{
  "dataset": "read English sentences (LibriTTS-R)",
  "norm_position": "sandwich",
  "positions": "learned"
}
Rows from block 6 of a small CTC audio transcriber, named by matrix and row number. Rows with one number belong to one neuron. Each number is 200 + 40 x the weight over its row's rms, rounded and kept within 0 to 999. All counts start at 0.
After each neuron's rows are labels from the 100 clips, of 14976, where the neuron reaches its highest value: "responds to" is what is common among them. Only what is clearly more common there than usual is listed. The data: read English sentences (LibriTTS-R).
# fc1: MLP up (model.blocks.6.mlp.fc1.weight, 768x192), inputs 96-191
# fc2: MLP down (model.blocks.6.mlp.fc2.weight, 192x768, transposed), outputs 96-191

fc1.333,212,193,209,162,192,237,216,190,196,230,180,184,250,159,206,211,185,183,122,155,180,251,197,165,229,188,245,168,211,168,208,166,186,211,154,147,209,195,197,230,230,164,169,182,231,187,224,163,194,267,130,146,234,296,259,212,116,177,218,171,266,190,170,204,229,263,225,165,213,178,247,180,213,232,232,202,198,153,258,335,205,235,153,220,144,195,244,202,167,258,197,158,210,166,141,148
fc2.333,176,129,186,133,193,219,203,234,199,228,188,187,238,182,212,132,280,219,186,235,441,206,215,172,243,180,211,159,260,207,179,192,225,255,172,180,156,204,199,209,213,148,191,192,141,185,220,180,216,226,226,225,169,172,232,169,184,177,196,207,186,174,244,199,154,198,196,214,160,211,232,184,166,196,224,54,167,198,209,218,213,302,165,219,166,166,219,277,224,243,254,176,245,173,212,211
responds to: voice: female

fc1.690,241,165,194,192,243,185,191,216,214,195,306,200,253,185,173,78,153,180,153,229,138,211,170,126,199,191,143,183,188,179,258,166,196,187,158,193,178,264,229,190,270,293,231,195,270,210,230,155,221,221,188,188,224,186,224,182,223,181,225,195,155,206,193,256,175,202,197,135,178,176,201,205,177,191,199,202,174,181,203,267,207,225,179,245,210,164,177,193,209,197,175,167,190,219,228,191
fc2.690,225,229,185,224,208,225,128,127,250,266,198,142,194,196,189,219,278,202,179,187,121,196,179,202,216,226,220,205,146,195,240,178,155,101,210,244,212,179,190,178,259,218,167,209,187,182,209,138,159,207,171,152,196,204,264,179,301,215,212,267,269,262,199,222,217,222,185,171,192,109,137,246,147,179,179,233,262,250,196,217,214,225,120,213,136,175,155,213,220,262,198,128,162,209,120,128
responds to: the word "the"; the word "of"

fc1.588,181,109,217,268,170,302,172,210,216,177,176,186,146,158,209,245,233,208,204,191,234,208,165,197,182,180,192,180,104,211,199,180,220,188,167,124,233,157,233,176,205,209,239,210,210,189,241,175,228,190,211,204,199,171,224,181,212,231,212,215,177,166,239,303,204,216,235,240,231,180,270,207,348,224,155,185,151,217,192,231,183,217,199,208,132,194,179,186,178,254,205,193,207,152,216,170
fc2.588,277,288,269,213,241,174,185,166,193,238,211,194,208,273,185,206,225,184,189,224,214,118,256,228,200,155,217,241,172,212,209,279,172,98,286,164,172,165,188,260,193,175,228,223,213,198,322,247,184,244,165,159,140,208,224,122,126,157,195,232,264,171,154,215,208,185,210,244,191,195,129,256,135,212,243,220,211,200,274,186,153,121,167,165,222,141,139,189,274,208,194,149,158,217,190,233
responds to: the word "said"

fc1.68,184,198,249,199,228,222,153,228,124,202,241,230,231,214,225,228,211,196,172,159,232,253,219,204,112,188,184,246,167,167,210,164,205,172,186,166,213,181,242,177,203,157,173,219,230,239,215,176,168,335,164,183,247,229,199,228,201,190,219,189,199,209,189,242,179,223,194,172,244,149,223,206,176,207,127,211,192,193,116,255,216,221,205,187,175,188,191,182,220,289,195,165,179,204,188,202
fc2.68,165,147,253,219,164,208,145,249,211,133,234,247,183,222,180,236,252,195,221,209,178,224,182,162,78,159,210,193,265,209,172,252,153,269,238,246,175,244,104,271,254,187,201,194,195,173,261,166,185,195,269,199,171,211,177,220,172,243,193,184,126,236,173,164,124,94,223,181,178,218,183,221,146,197,204,192,176,251,166,260,219,258,168,225,244,163,164,260,246,221,242,200,234,166,244,268
responds to: the word "the"

fc1.154,130,241,280,195,211,210,179,271,175,169,196,230,176,197,178,193,273,215,146,204,264,240,219,223,139,241,149,212,194,106,211,200,209,256,184,224,172,235,185,186,210,243,180,285,127,187,155,184,218,243,135,152,246,259,184,170,134,225,165,145,218,261,249,130,193,249,199,140,240,198,184,132,135,141,160,165,226,222,184,202,185,171,191,208,191,116,172,237,197,209,158,227,205,214,217,145
fc2.154,161,206,209,225,154,200,206,254,207,144,124,241,153,265,206,193,152,191,244,266,201,204,234,206,234,193,204,285,194,195,172,224,231,85,246,204,204,247,295,150,205,177,177,189,151,192,128,253,172,252,149,241,227,188,227,168,216,227,161,193,138,214,152,183,209,119,119,214,222,207,196,187,232,180,216,171,243,155,221,176,213,225,261,148,261,220,196,165,220,195,253,251,204,283,223,236
responds to: the word "no"; the word "not"

fc1.560,235,95,205,232,308,221,197,162,185,209,278,179,242,230,218,261,217,177,198,193,270,226,154,193,199,172,219,166,175,196,261,191,196,169,178,197,292,233,176,118,207,157,133,227,167,240,206,188,210,197,211,182,232,222,220,211,210,213,214,288,157,279,212,217,165,187,218,233,228,195,192,207,244,189,64,144,199,202,185,211,185,222,193,226,179,242,191,205,184,266,205,188,196,220,211,99
fc2.560,237,182,173,196,206,190,157,168,165,224,168,222,157,201,148,150,187,169,261,259,237,144,214,196,255,241,181,130,136,214,167,233,274,236,253,125,270,234,157,212,116,131,243,190,184,199,207,193,222,189,232,237,172,141,226,203,234,149,255,250,205,204,257,168,245,166,87,219,207,197,171,117,121,181,238,176,234,210,183,160,182,267,231,211,167,229,196,155,216,277,274,199,251,165,224,243
responds to: the word "said"

fc1.648,231,195,264,226,248,220,262,202,235,207,177,182,285,199,159,148,177,183,224,208,264,129,192,172,209,184,243,226,230,201,226,214,203,231,189,197,167,143,216,178,201,272,187,221,235,233,187,166,194,210,138,225,229,189,226,229,249,181,210,295,225,213,247,212,124,203,238,230,197,173,178,142,187,171,223,258,168,215,82,173,103,109,194,208,210,194,252,215,191,157,171,250,188,194,97,164
fc2.648,178,183,199,181,250,151,193,193,249,228,204,209,265,148,275,179,214,242,210,157,158,185,201,149,233,188,244,172,210,201,178,260,163,129,210,239,193,156,145,185,223,228,199,204,216,250,270,179,175,175,139,182,245,270,203,239,147,226,218,225,120,229,260,148,209,242,250,184,203,231,195,239,192,291,218,319,233,178,201,214,213,202,239,218,177,218,243,148,171,158,184,190,170,175,197,206
responds to: the word "you"

fc1.452,202,198,222,264,175,221,195,213,223,142,234,174,252,253,141,191,70,211,186,235,199,133,174,135,167,191,252,192,197,160,260,210,247,282,204,265,186,147,232,236,180,208,169,230,172,169,199,158,179,207,197,142,132,181,234,163,255,185,189,309,229,170,306,208,177,178,191,157,177,219,172,191,132,205,239,217,204,175,174,186,166,185,188,239,269,190,149,201,255,221,224,140,204,231,146,183
fc2.452,191,171,162,260,238,203,145,291,175,170,258,218,213,193,134,175,155,156,215,258,221,207,146,147,171,195,172,170,226,174,202,164,255,240,211,243,221,296,171,186,189,204,307,199,221,179,173,177,242,171,201,166,133,200,199,139,240,233,119,218,149,209,244,150,169,209,224,210,172,235,214,189,178,135,271,237,227,250,138,191,231,203,245,240,243,228,168,214,237,212,189,161,205,263,192,237
responds to: the word "with"

fc1.456,129,168,372,215,206,254,97,240,227,183,206,203,196,147,109,180,204,253,203,195,219,216,180,195,168,188,261,204,172,117,204,199,232,188,190,286,128,209,218,191,290,242,194,252,139,224,210,194,212,221,167,153,209,216,234,202,219,220,97,216,128,207,214,107,184,223,216,171,190,204,180,195,255,112,193,152,187,226,131,230,186,195,219,191,222,148,228,254,200,195,141,165,162,202,223,156
fc2.456,215,155,114,252,96,196,196,225,272,211,211,242,202,249,207,170,153,155,247,232,175,209,221,188,249,204,179,159,220,228,291,194,163,162,223,219,193,235,289,101,178,190,193,211,206,174,169,237,237,158,175,218,248,193,233,186,273,228,220,156,122,133,184,166,196,188,175,215,197,250,243,176,277,233,203,137,188,103,231,233,218,221,214,206,224,213,212,210,248,243,222,161,195,316,219,204
responds to: voice: male

fc1.411,192,148,188,231,185,250,241,159,188,214,256,201,171,211,131,261,204,203,195,227,190,260,151,200,114,156,209,188,172,159,270,214,220,256,223,267,184,228,184,93,141,209,122,270,220,153,195,161,165,230,187,182,144,235,187,161,289,193,143,224,256,165,348,226,137,192,171,212,232,192,185,218,146,119,115,223,214,242,148,212,226,232,191,269,233,193,201,210,237,224,202,229,205,265,241,165
fc2.411,196,235,217,152,173,244,214,194,204,193,186,170,264,208,228,244,178,120,178,247,285,167,260,170,242,195,178,202,196,289,181,154,212,142,190,85,155,159,287,272,205,172,275,185,174,231,173,189,126,232,222,251,187,212,201,266,142,161,199,200,287,265,108,209,182,232,271,188,183,158,195,230,195,178,237,175,213,192,231,240,128,211,210,181,168,193,211,237,196,115,181,173,205,162,224,230
responds to: the word "the"

fc1.424,207,185,185,143,201,246,119,220,182,236,213,193,158,234,127,225,207,211,186,199,231,191,218,203,106,211,194,228,252,141,181,254,197,211,198,238,226,194,142,196,231,223,171,237,227,200,204,209,210,195,96,183,192,208,217,183,253,197,192,219,130,149,229,198,188,206,220,216,292,173,200,108,158,169,173,254,168,200,163,210,174,282,178,162,308,126,281,268,206,200,210,230,153,203,161,183
fc2.424,171,192,193,247,239,212,184,218,217,174,192,229,173,205,186,214,140,150,144,256,81,170,240,188,191,158,161,299,189,210,228,190,206,125,135,152,228,259,304,195,214,184,220,199,250,222,195,265,169,205,231,238,213,199,183,203,131,206,239,203,191,189,145,158,197,240,227,229,240,180,153,271,170,227,295,194,157,188,295,195,210,145,170,193,212,153,208,164,269,182,149,86,187,234,175,176
responds to: the word "the"; the word "in"

fc1.388,248,176,203,177,235,246,229,241,174,210,185,245,219,137,197,189,144,187,159,137,246,182,234,172,180,167,217,198,196,240,190,92,184,217,152,170,229,160,242,186,176,261,217,169,216,188,203,145,189,204,227,191,180,168,238,272,140,165,223,237,261,238,200,158,212,205,275,219,191,82,183,187,200,210,223,154,176,153,170,189,152,170,92,167,174,178,188,222,227,228,185,154,222,148,156,202
fc2.388,209,184,243,219,211,266,160,209,319,278,167,185,180,188,249,191,141,245,201,159,305,116,223,240,187,152,241,208,239,155,208,214,224,222,218,152,202,156,187,172,169,154,181,207,192,193,222,202,179,215,211,144,177,216,281,255,178,255,218,229,154,163,196,260,168,234,186,208,204,209,197,230,219,198,249,219,234,179,158,263,177,206,213,184,205,163,286,188,232,219,216,153,190,240,86,207
responds to: the word "said"

fc1.38,240,108,225,172,211,156,167,158,203,223,204,241,164,130,167,161,176,137,51,199,214,237,157,193,187,207,284,200,267,175,197,207,196,234,185,153,217,232,222,174,240,262,202,214,246,196,211,123,264,196,105,180,180,228,233,125,244,252,174,203,131,171,262,248,208,194,188,184,206,125,239,217,213,212,159,196,192,239,130,198,189,179,135,132,208,154,128,262,239,207,185,189,243,177,204,197
fc2.38,194,317,173,149,192,234,221,170,211,252,178,141,164,159,183,189,316,249,171,163,227,275,152,157,223,217,202,161,221,264,165,199,202,188,218,152,191,178,162,235,172,240,259,200,178,129,242,232,225,180,172,150,255,235,173,205,325,263,182,222,180,201,226,139,272,246,229,163,157,207,213,262,154,228,177,197,279,230,191,164,126,116,166,164,220,243,270,186,218,144,158,200,134,211,174,189
responds to: the word "the"; the word "they"

fc1.591,244,211,272,194,214,224,211,263,186,186,191,225,201,210,205,144,224,168,116,214,264,201,234,214,168,170,180,204,228,201,213,159,245,137,215,202,148,192,253,202,229,306,174,190,159,193,228,183,190,237,159,184,214,263,194,233,206,165,128,235,114,264,233,205,113,179,216,170,216,128,158,179,245,118,163,203,220,155,214,223,226,178,146,180,142,176,256,228,204,266,225,208,228,186,204,202
fc2.591,200,218,251,228,174,222,119,212,189,158,183,211,309,208,180,186,222,210,190,200,164,208,199,204,226,139,203,185,185,219,207,194,248,168,230,198,86,197,239,227,204,151,251,196,211,202,264,178,246,223,165,184,202,226,254,86,241,209,221,261,189,171,147,227,263,154,91,223,170,163,283,195,200,177,227,214,244,268,146,230,221,151,187,184,178,196,199,141,185,108,194,271,212,270,238,227
responds to: the word "not"; the word "now"

fc1.98,219,173,297,161,198,286,243,205,171,196,214,245,208,240,197,199,180,249,193,208,270,154,198,212,95,181,278,178,201,167,232,216,306,193,212,182,113,212,226,186,197,297,183,254,174,128,136,164,139,210,181,160,163,187,218,201,258,252,127,273,219,159,218,231,159,193,180,213,239,156,145,142,225,131,152,165,212,208,111,183,190,123,189,168,210,179,220,234,244,168,163,228,138,239,202,179
fc2.98,242,249,194,235,151,133,128,223,124,176,182,205,190,112,180,221,228,235,249,204,124,215,219,232,203,237,180,173,147,183,190,134,250,172,221,185,182,246,231,165,180,114,255,229,204,191,159,250,302,201,213,193,176,169,248,153,170,155,219,271,254,251,185,217,225,156,140,190,217,196,252,124,219,237,249,184,192,199,143,209,203,230,152,242,132,171,127,173,184,167,217,216,196,219,226,140
responds to: the word "not"

fc1.619,198,165,207,160,204,211,164,203,130,165,275,219,188,200,160,212,186,172,164,209,203,247,150,198,147,186,147,269,198,128,204,196,268,202,146,241,238,134,210,156,197,310,208,251,183,244,221,235,157,184,157,212,204,195,193,181,201,205,193,209,126,228,272,278,153,181,199,185,243,191,148,105,227,183,203,143,129,222,133,190,175,203,164,254,176,153,219,187,259,199,154,238,265,242,214,182
fc2.619,199,200,180,225,200,140,285,201,188,185,269,243,153,297,207,208,180,258,154,156,217,224,210,226,180,306,190,268,206,228,206,222,169,181,133,186,294,188,215,144,221,210,219,183,203,143,239,220,222,208,177,187,188,205,172,117,191,205,226,212,200,169,210,226,143,211,160,212,260,197,186,165,129,230,266,244,188,241,144,159,246,165,211,181,209,238,168,153,237,243,217,244,122,240,140,206
responds to: the word "with"

fc1.765,205,199,222,204,169,258,119,195,190,224,246,201,173,223,134,263,231,217,155,214,120,207,155,169,156,133,232,197,221,151,203,175,218,270,228,304,200,225,207,192,239,179,116,276,180,120,59,186,126,211,257,189,137,196,255,160,140,178,156,232,190,198,231,207,180,198,164,179,219,181,214,178,171,109,177,182,186,178,260,248,231,234,152,230,192,102,172,220,194,280,172,153,213,207,191,178
fc2.765,233,140,228,169,224,190,225,206,152,216,217,212,169,273,220,276,51,207,183,170,236,109,236,199,143,225,260,198,155,185,254,167,241,246,187,181,238,234,177,253,193,273,218,190,276,136,245,169,215,230,184,199,121,204,172,186,219,197,261,227,212,180,241,228,228,145,162,182,216,201,176,147,133,194,237,258,241,211,177,229,201,215,214,156,204,231,208,154,190,163,197,246,203,194,210,201
responds to: voice: male

fc1.59,148,157,210,206,181,188,212,178,172,150,239,227,223,199,200,197,148,256,188,187,147,270,143,107,176,241,215,213,242,188,198,196,277,245,173,204,151,187,167,189,181,210,207,279,198,217,228,177,175,298,164,169,218,228,201,148,201,223,196,209,159,210,248,216,199,255,245,167,235,200,247,174,182,222,226,188,185,194,92,217,184,161,212,191,285,193,182,205,296,210,218,174,232,211,174,173
fc2.59,181,220,145,231,244,273,181,180,241,256,167,177,185,153,241,229,224,293,205,164,194,212,188,211,183,280,244,149,158,195,200,135,187,109,165,238,271,229,185,157,213,198,159,195,227,166,209,215,177,183,195,159,232,183,202,229,212,245,180,236,215,234,152,118,234,251,202,225,187,162,182,212,184,215,241,182,206,225,208,196,231,234,166,187,124,226,107,190,205,248,195,122,117,204,149,183
responds to: the word "with"

fc1.680,213,197,200,228,257,226,174,260,183,188,245,222,251,217,149,201,223,209,177,181,182,172,180,108,185,240,239,141,197,195,199,190,264,216,236,285,91,199,169,207,258,197,173,238,180,105,109,222,198,185,239,136,180,168,282,141,178,199,179,295,164,185,221,209,122,187,250,219,250,179,171,153,122,157,215,132,150,226,187,194,174,186,156,230,181,178,147,240,189,227,186,130,206,203,181,207
fc2.680,225,263,257,175,242,166,189,175,200,176,145,165,210,159,206,229,171,199,248,150,240,157,272,189,185,278,230,191,236,243,204,146,219,179,241,136,207,210,165,257,203,197,264,202,187,272,202,204,208,157,196,133,234,182,237,246,200,211,168,289,165,227,248,140,201,199,232,136,186,170,166,302,222,272,249,236,273,158,126,207,115,98,224,180,214,229,215,206,283,152,193,225,179,211,151,154
responds to: the word "you"; the word "it"

fc1.11,197,136,257,245,219,142,194,185,275,230,242,229,247,219,178,208,167,245,174,159,242,222,154,133,227,169,232,188,213,163,223,150,246,260,102,263,133,152,166,209,190,180,137,205,182,187,230,206,186,185,229,171,145,217,233,187,187,138,235,233,218,225,283,171,88,197,235,210,219,176,195,206,105,214,232,204,182,158,228,213,168,188,148,229,245,195,189,203,237,175,223,160,146,242,136,191
fc2.11,236,231,155,275,202,187,245,240,154,169,278,195,250,237,160,183,100,259,181,192,199,193,166,261,177,217,149,191,228,158,225,143,233,174,184,271,265,219,203,132,146,205,207,224,217,108,196,174,263,228,163,128,184,180,166,206,210,180,194,214,207,193,233,213,205,193,164,174,212,164,154,218,163,198,212,217,202,222,185,132,202,168,173,237,217,164,144,196,202,283,235,188,201,260,184,199
responds to: the word "with"; the word "which"

fc1.160,179,178,155,234,200,192,220,206,177,169,264,282,284,209,137,218,162,254,192,242,187,185,152,147,189,168,156,201,189,163,222,218,252,227,183,274,150,189,163,152,181,212,188,270,175,185,201,189,194,188,170,141,178,199,227,131,202,196,237,265,242,227,213,189,145,239,233,218,269,209,184,155,145,189,236,169,148,214,136,210,183,181,201,240,244,167,142,216,249,157,178,186,180,228,182,182
fc2.160,202,231,239,194,268,238,214,191,208,206,219,149,137,154,296,265,209,213,162,155,194,250,179,142,151,220,210,230,238,269,211,115,175,196,222,144,217,199,208,228,252,195,216,151,219,263,193,175,186,172,314,219,226,195,192,160,238,252,153,186,199,211,177,181,222,228,256,198,91,194,202,276,244,233,205,216,181,165,213,174,284,178,186,194,211,194,148,218,282,243,164,161,158,212,181,169
responds to: the word "with"

fc1.554,150,201,149,238,237,234,148,169,192,202,281,224,196,247,113,144,203,199,181,266,252,180,120,190,222,193,176,180,203,171,224,252,245,179,229,251,173,206,200,148,172,220,162,288,112,182,125,237,181,170,90,154,234,202,181,195,224,181,210,276,165,172,203,174,161,233,226,222,203,214,121,197,142,194,219,139,177,233,171,215,193,244,206,247,131,186,146,215,187,239,198,187,153,183,193,169
fc2.554,208,198,243,281,159,258,242,237,163,204,178,173,193,173,182,240,169,264,217,150,215,245,251,200,137,263,173,169,200,166,220,161,217,230,251,276,183,190,221,159,218,255,221,162,159,172,120,177,196,159,297,182,215,208,187,167,232,211,197,230,299,213,237,194,267,196,190,162,202,181,228,212,184,187,156,152,224,224,224,209,150,201,256,221,182,183,128,192,209,168,182,202,181,250,247,154
responds to: the word "you"; the word "would"

fc1.100,202,219,223,127,259,190,261,199,147,172,253,207,221,187,243,179,159,171,150,223,214,200,185,197,134,156,170,289,267,217,208,166,188,178,196,165,196,148,216,198,197,265,200,213,239,222,221,124,189,253,119,162,189,200,200,187,224,250,227,199,215,168,322,259,181,196,233,197,207,157,167,221,189,235,145,180,197,260,118,209,183,156,177,181,164,143,241,233,292,207,193,255,258,244,224,229
fc2.100,229,282,185,187,200,202,221,235,187,212,205,181,156,249,270,217,223,213,179,174,254,171,154,189,158,240,230,203,201,197,225,204,219,266,171,157,188,282,184,194,183,296,240,244,206,128,220,184,167,236,241,271,103,181,195,227,288,238,119,189,171,168,162,235,191,233,205,191,155,200,181,280,195,161,191,243,230,247,125,185,254,198,204,204,206,179,144,228,206,214,178,161,234,194,259,212
responds to: the word "the"

fc1.9,223,166,176,248,224,218,249,266,168,222,193,206,235,88,180,228,113,187,205,181,227,205,251,245,172,189,148,174,184,181,200,157,209,172,201,288,163,206,218,216,211,230,221,222,214,128,185,170,138,218,187,140,191,181,195,142,113,180,190,246,248,167,249,162,199,245,316,220,215,187,126,211,156,156,240,93,124,220,225,226,146,128,191,190,200,158,122,259,195,202,172,183,224,134,220,164
fc2.9,156,181,225,157,217,228,176,205,187,176,167,266,187,141,236,199,205,219,234,218,213,271,151,201,196,247,167,180,176,158,203,217,251,200,186,173,103,289,177,216,186,202,150,215,138,170,255,158,145,187,153,277,212,189,193,186,265,240,225,189,208,199,202,130,211,209,208,188,151,235,196,207,218,221,169,188,224,191,205,172,200,187,166,250,241,161,145,241,235,147,221,207,185,206,291,170
responds to: the word "not"

fc1.603,171,165,207,214,209,214,165,229,167,140,228,237,205,158,174,252,193,170,189,148,215,274,185,147,131,227,167,224,231,172,178,157,231,150,64,265,235,120,187,121,242,285,208,257,229,202,205,198,160,199,204,209,204,223,217,296,190,180,156,198,185,186,236,218,193,245,249,169,230,176,175,165,250,227,154,202,116,185,119,191,212,200,174,184,173,150,233,249,247,168,179,225,233,209,190,203
fc2.603,229,263,142,217,119,198,181,196,214,256,215,287,223,216,200,229,177,259,222,93,138,192,245,135,187,214,214,211,157,188,182,203,205,194,144,228,203,221,240,153,171,195,181,216,248,117,209,203,222,214,202,157,189,205,222,196,230,172,205,213,185,218,188,208,220,244,184,197,242,74,193,189,181,256,185,202,127,221,201,215,222,207,111,210,183,174,189,197,159,207,206,215,188,172,182,177
responds to: the word "with"

fc1.243,243,149,122,217,245,235,111,200,246,216,261,225,185,173,131,231,152,194,217,212,219,174,156,180,142,220,179,178,163,155,206,183,224,229,220,283,170,211,155,196,182,207,188,223,170,193,166,197,115,185,210,168,131,157,214,124,199,224,161,212,231,178,258,189,139,246,225,218,201,204,141,111,142,211,207,83,180,242,145,206,213,226,205,226,159,132,139,231,252,250,220,109,164,215,210,168
fc2.243,206,170,203,227,147,202,240,171,228,239,184,218,216,140,337,307,126,198,177,169,250,287,192,228,220,247,190,236,133,198,196,89,212,124,150,184,251,177,184,172,222,264,210,169,209,138,173,231,204,199,233,212,267,171,224,183,193,209,234,213,229,183,212,178,237,214,243,218,182,269,230,185,235,218,234,189,181,253,290,170,219,192,214,197,195,215,202,218,184,155,207,195,208,288,181,134
responds to: the word "with"

fc1.384,165,167,279,162,168,188,148,277,172,220,179,312,218,140,197,220,164,206,196,180,177,248,153,105,142,149,231,177,193,152,208,85,229,224,128,243,140,185,268,205,227,226,165,240,199,168,161,112,163,240,180,185,195,182,301,189,163,234,138,185,151,194,194,257,147,196,254,231,243,192,250,185,182,178,199,185,190,214,205,302,214,174,153,219,222,184,190,216,226,209,217,183,220,252,201,195
fc2.384,219,232,175,222,142,244,221,181,155,234,207,200,177,263,224,226,184,166,183,206,200,176,181,240,152,212,200,206,192,165,276,199,231,223,222,211,166,229,172,252,246,194,254,130,196,172,174,209,172,184,232,219,189,182,153,155,115,252,197,212,141,192,162,232,225,214,207,226,231,280,196,157,232,165,134,118,188,229,291,193,219,219,230,260,200,276,237,191,125,221,202,212,182,230,224,202
responds to: voice: male

fc1.700,244,131,209,192,261,252,243,181,157,243,162,186,239,213,177,177,191,194,200,188,187,167,226,179,222,116,248,213,177,203,216,208,242,218,206,168,233,78,258,151,213,212,154,221,191,271,109,172,214,211,229,183,216,205,224,231,155,166,230,288,216,268,159,285,199,185,200,182,245,182,212,137,284,146,157,153,136,171,212,222,181,217,171,193,152,217,262,197,184,219,157,239,236,133,185,148
fc2.700,218,156,265,223,198,184,122,205,238,187,206,96,206,204,174,216,81,223,171,223,175,181,181,110,181,201,236,182,224,260,229,180,220,212,186,185,238,223,181,205,247,217,250,147,236,215,281,154,226,173,232,205,174,199,242,194,282,227,235,187,225,179,218,241,280,154,216,182,129,187,212,221,143,243,207,244,202,214,219,237,144,180,186,166,228,209,134,175,233,185,172,132,178,228,214,202
responds to: the word "you"

fc1.708,238,94,229,184,227,313,96,241,178,219,219,202,170,213,183,163,203,206,152,154,238,185,227,156,198,213,242,227,210,203,202,216,225,162,199,253,142,125,265,172,263,311,166,199,201,169,190,187,198,281,142,161,154,188,277,196,164,202,188,279,180,165,151,250,160,200,219,234,277,157,215,166,206,150,190,169,205,177,184,219,150,202,170,147,126,173,257,197,193,245,183,151,176,173,159,139
fc2.708,213,171,174,193,139,243,175,175,202,184,180,186,209,239,156,256,49,252,228,192,233,159,157,200,163,210,269,247,188,148,241,173,243,258,182,227,218,173,216,171,179,192,222,259,195,183,165,209,131,210,145,233,198,184,189,205,252,212,171,193,243,119,232,213,236,213,216,198,252,198,219,182,273,168,169,182,101,213,139,133,138,253,220,224,192,225,141,236,220,215,155,169,185,194,215,192
responds to: the word "no"

fc1.754,153,155,185,177,254,240,279,209,113,198,206,215,187,177,189,152,169,205,172,239,255,278,226,215,247,197,127,265,244,158,224,214,272,176,211,149,229,227,271,158,196,296,191,278,123,193,192,159,174,206,107,197,199,252,191,174,182,192,157,241,249,174,176,158,257,235,246,191,240,201,234,180,207,201,210,98,184,193,225,197,194,172,185,232,159,167,197,255,208,215,196,245,166,105,221,148
fc2.754,240,252,197,221,208,171,275,252,185,173,122,240,181,144,149,205,217,194,228,198,178,192,230,174,220,218,188,161,226,164,198,161,279,250,173,155,192,232,230,225,173,225,199,188,181,165,198,143,201,205,137,222,154,162,206,212,229,194,123,244,192,221,222,202,171,214,264,171,216,134,194,172,262,237,185,212,248,168,231,159,135,180,166,222,186,173,189,287,147,161,264,243,242,153,233,202
responds to: the word "not"; the word "your"

fc1.548,172,198,195,188,208,140,206,226,196,187,243,244,282,126,153,188,175,186,200,180,139,250,188,148,195,147,170,216,236,182,192,146,158,213,96,269,192,140,198,184,166,223,204,228,180,203,176,153,260,227,177,170,204,228,233,201,180,154,172,226,163,257,181,150,179,177,267,183,239,161,235,203,166,218,217,246,168,170,176,201,141,158,150,224,279,146,205,177,273,202,253,191,223,248,97,184
fc2.548,155,206,237,168,159,207,182,256,183,175,174,235,155,159,242,215,222,188,252,230,205,233,232,213,234,241,223,191,238,138,186,254,258,238,189,189,145,181,192,178,189,180,190,199,194,222,230,265,206,223,163,231,218,175,236,197,136,254,225,256,124,177,214,157,162,192,190,226,183,243,180,181,207,228,289,237,204,202,208,184,241,142,257,220,247,158,226,214,286,92,218,250,201,216,200,224
responds to: the word "said"

fc1.360,242,138,171,219,281,306,125,155,173,203,211,217,213,141,178,149,182,167,155,153,226,223,211,125,193,212,210,225,251,186,158,224,150,210,211,228,236,210,187,189,270,290,199,199,275,245,209,186,206,249,179,188,228,183,243,128,135,258,218,225,154,191,226,198,199,249,236,232,159,163,155,167,182,190,209,142,187,231,200,203,163,239,179,175,149,188,213,316,191,250,197,211,220,115,185,176
fc2.360,196,146,179,175,236,150,144,247,194,180,121,221,226,133,247,221,247,185,266,185,248,224,239,184,121,215,205,203,142,189,169,212,240,276,202,159,170,230,188,196,207,182,216,166,168,234,193,223,261,201,203,252,210,170,244,183,170,169,190,249,191,269,207,184,139,194,131,226,244,239,296,166,264,227,183,165,176,145,137,134,248,227,231,154,150,221,154,152,205,165,235,238,262,216,195,190
responds to: the word "you"

fc1.704,189,110,196,144,192,229,202,236,138,187,223,213,213,206,218,211,124,203,251,199,163,164,194,156,205,103,250,243,174,223,262,178,236,210,145,194,262,137,284,146,195,196,187,228,216,206,211,175,154,253,186,166,174,202,253,189,126,166,206,285,169,169,203,262,235,185,193,213,232,133,230,226,292,173,215,176,200,143,217,230,202,221,162,192,150,234,174,168,256,293,258,243,210,195,164,184
fc2.704,219,234,141,223,183,168,237,226,200,244,161,188,171,269,198,148,136,155,241,242,221,187,230,212,241,231,206,226,169,198,232,208,220,162,256,210,274,147,268,180,174,255,261,132,261,221,175,222,148,216,219,179,211,161,231,188,154,204,210,242,217,170,182,205,238,184,143,221,230,202,178,238,167,190,251,111,281,242,191,145,164,205,201,217,135,238,203,124,224,214,284,255,206,180,167,201
responds to: voice: male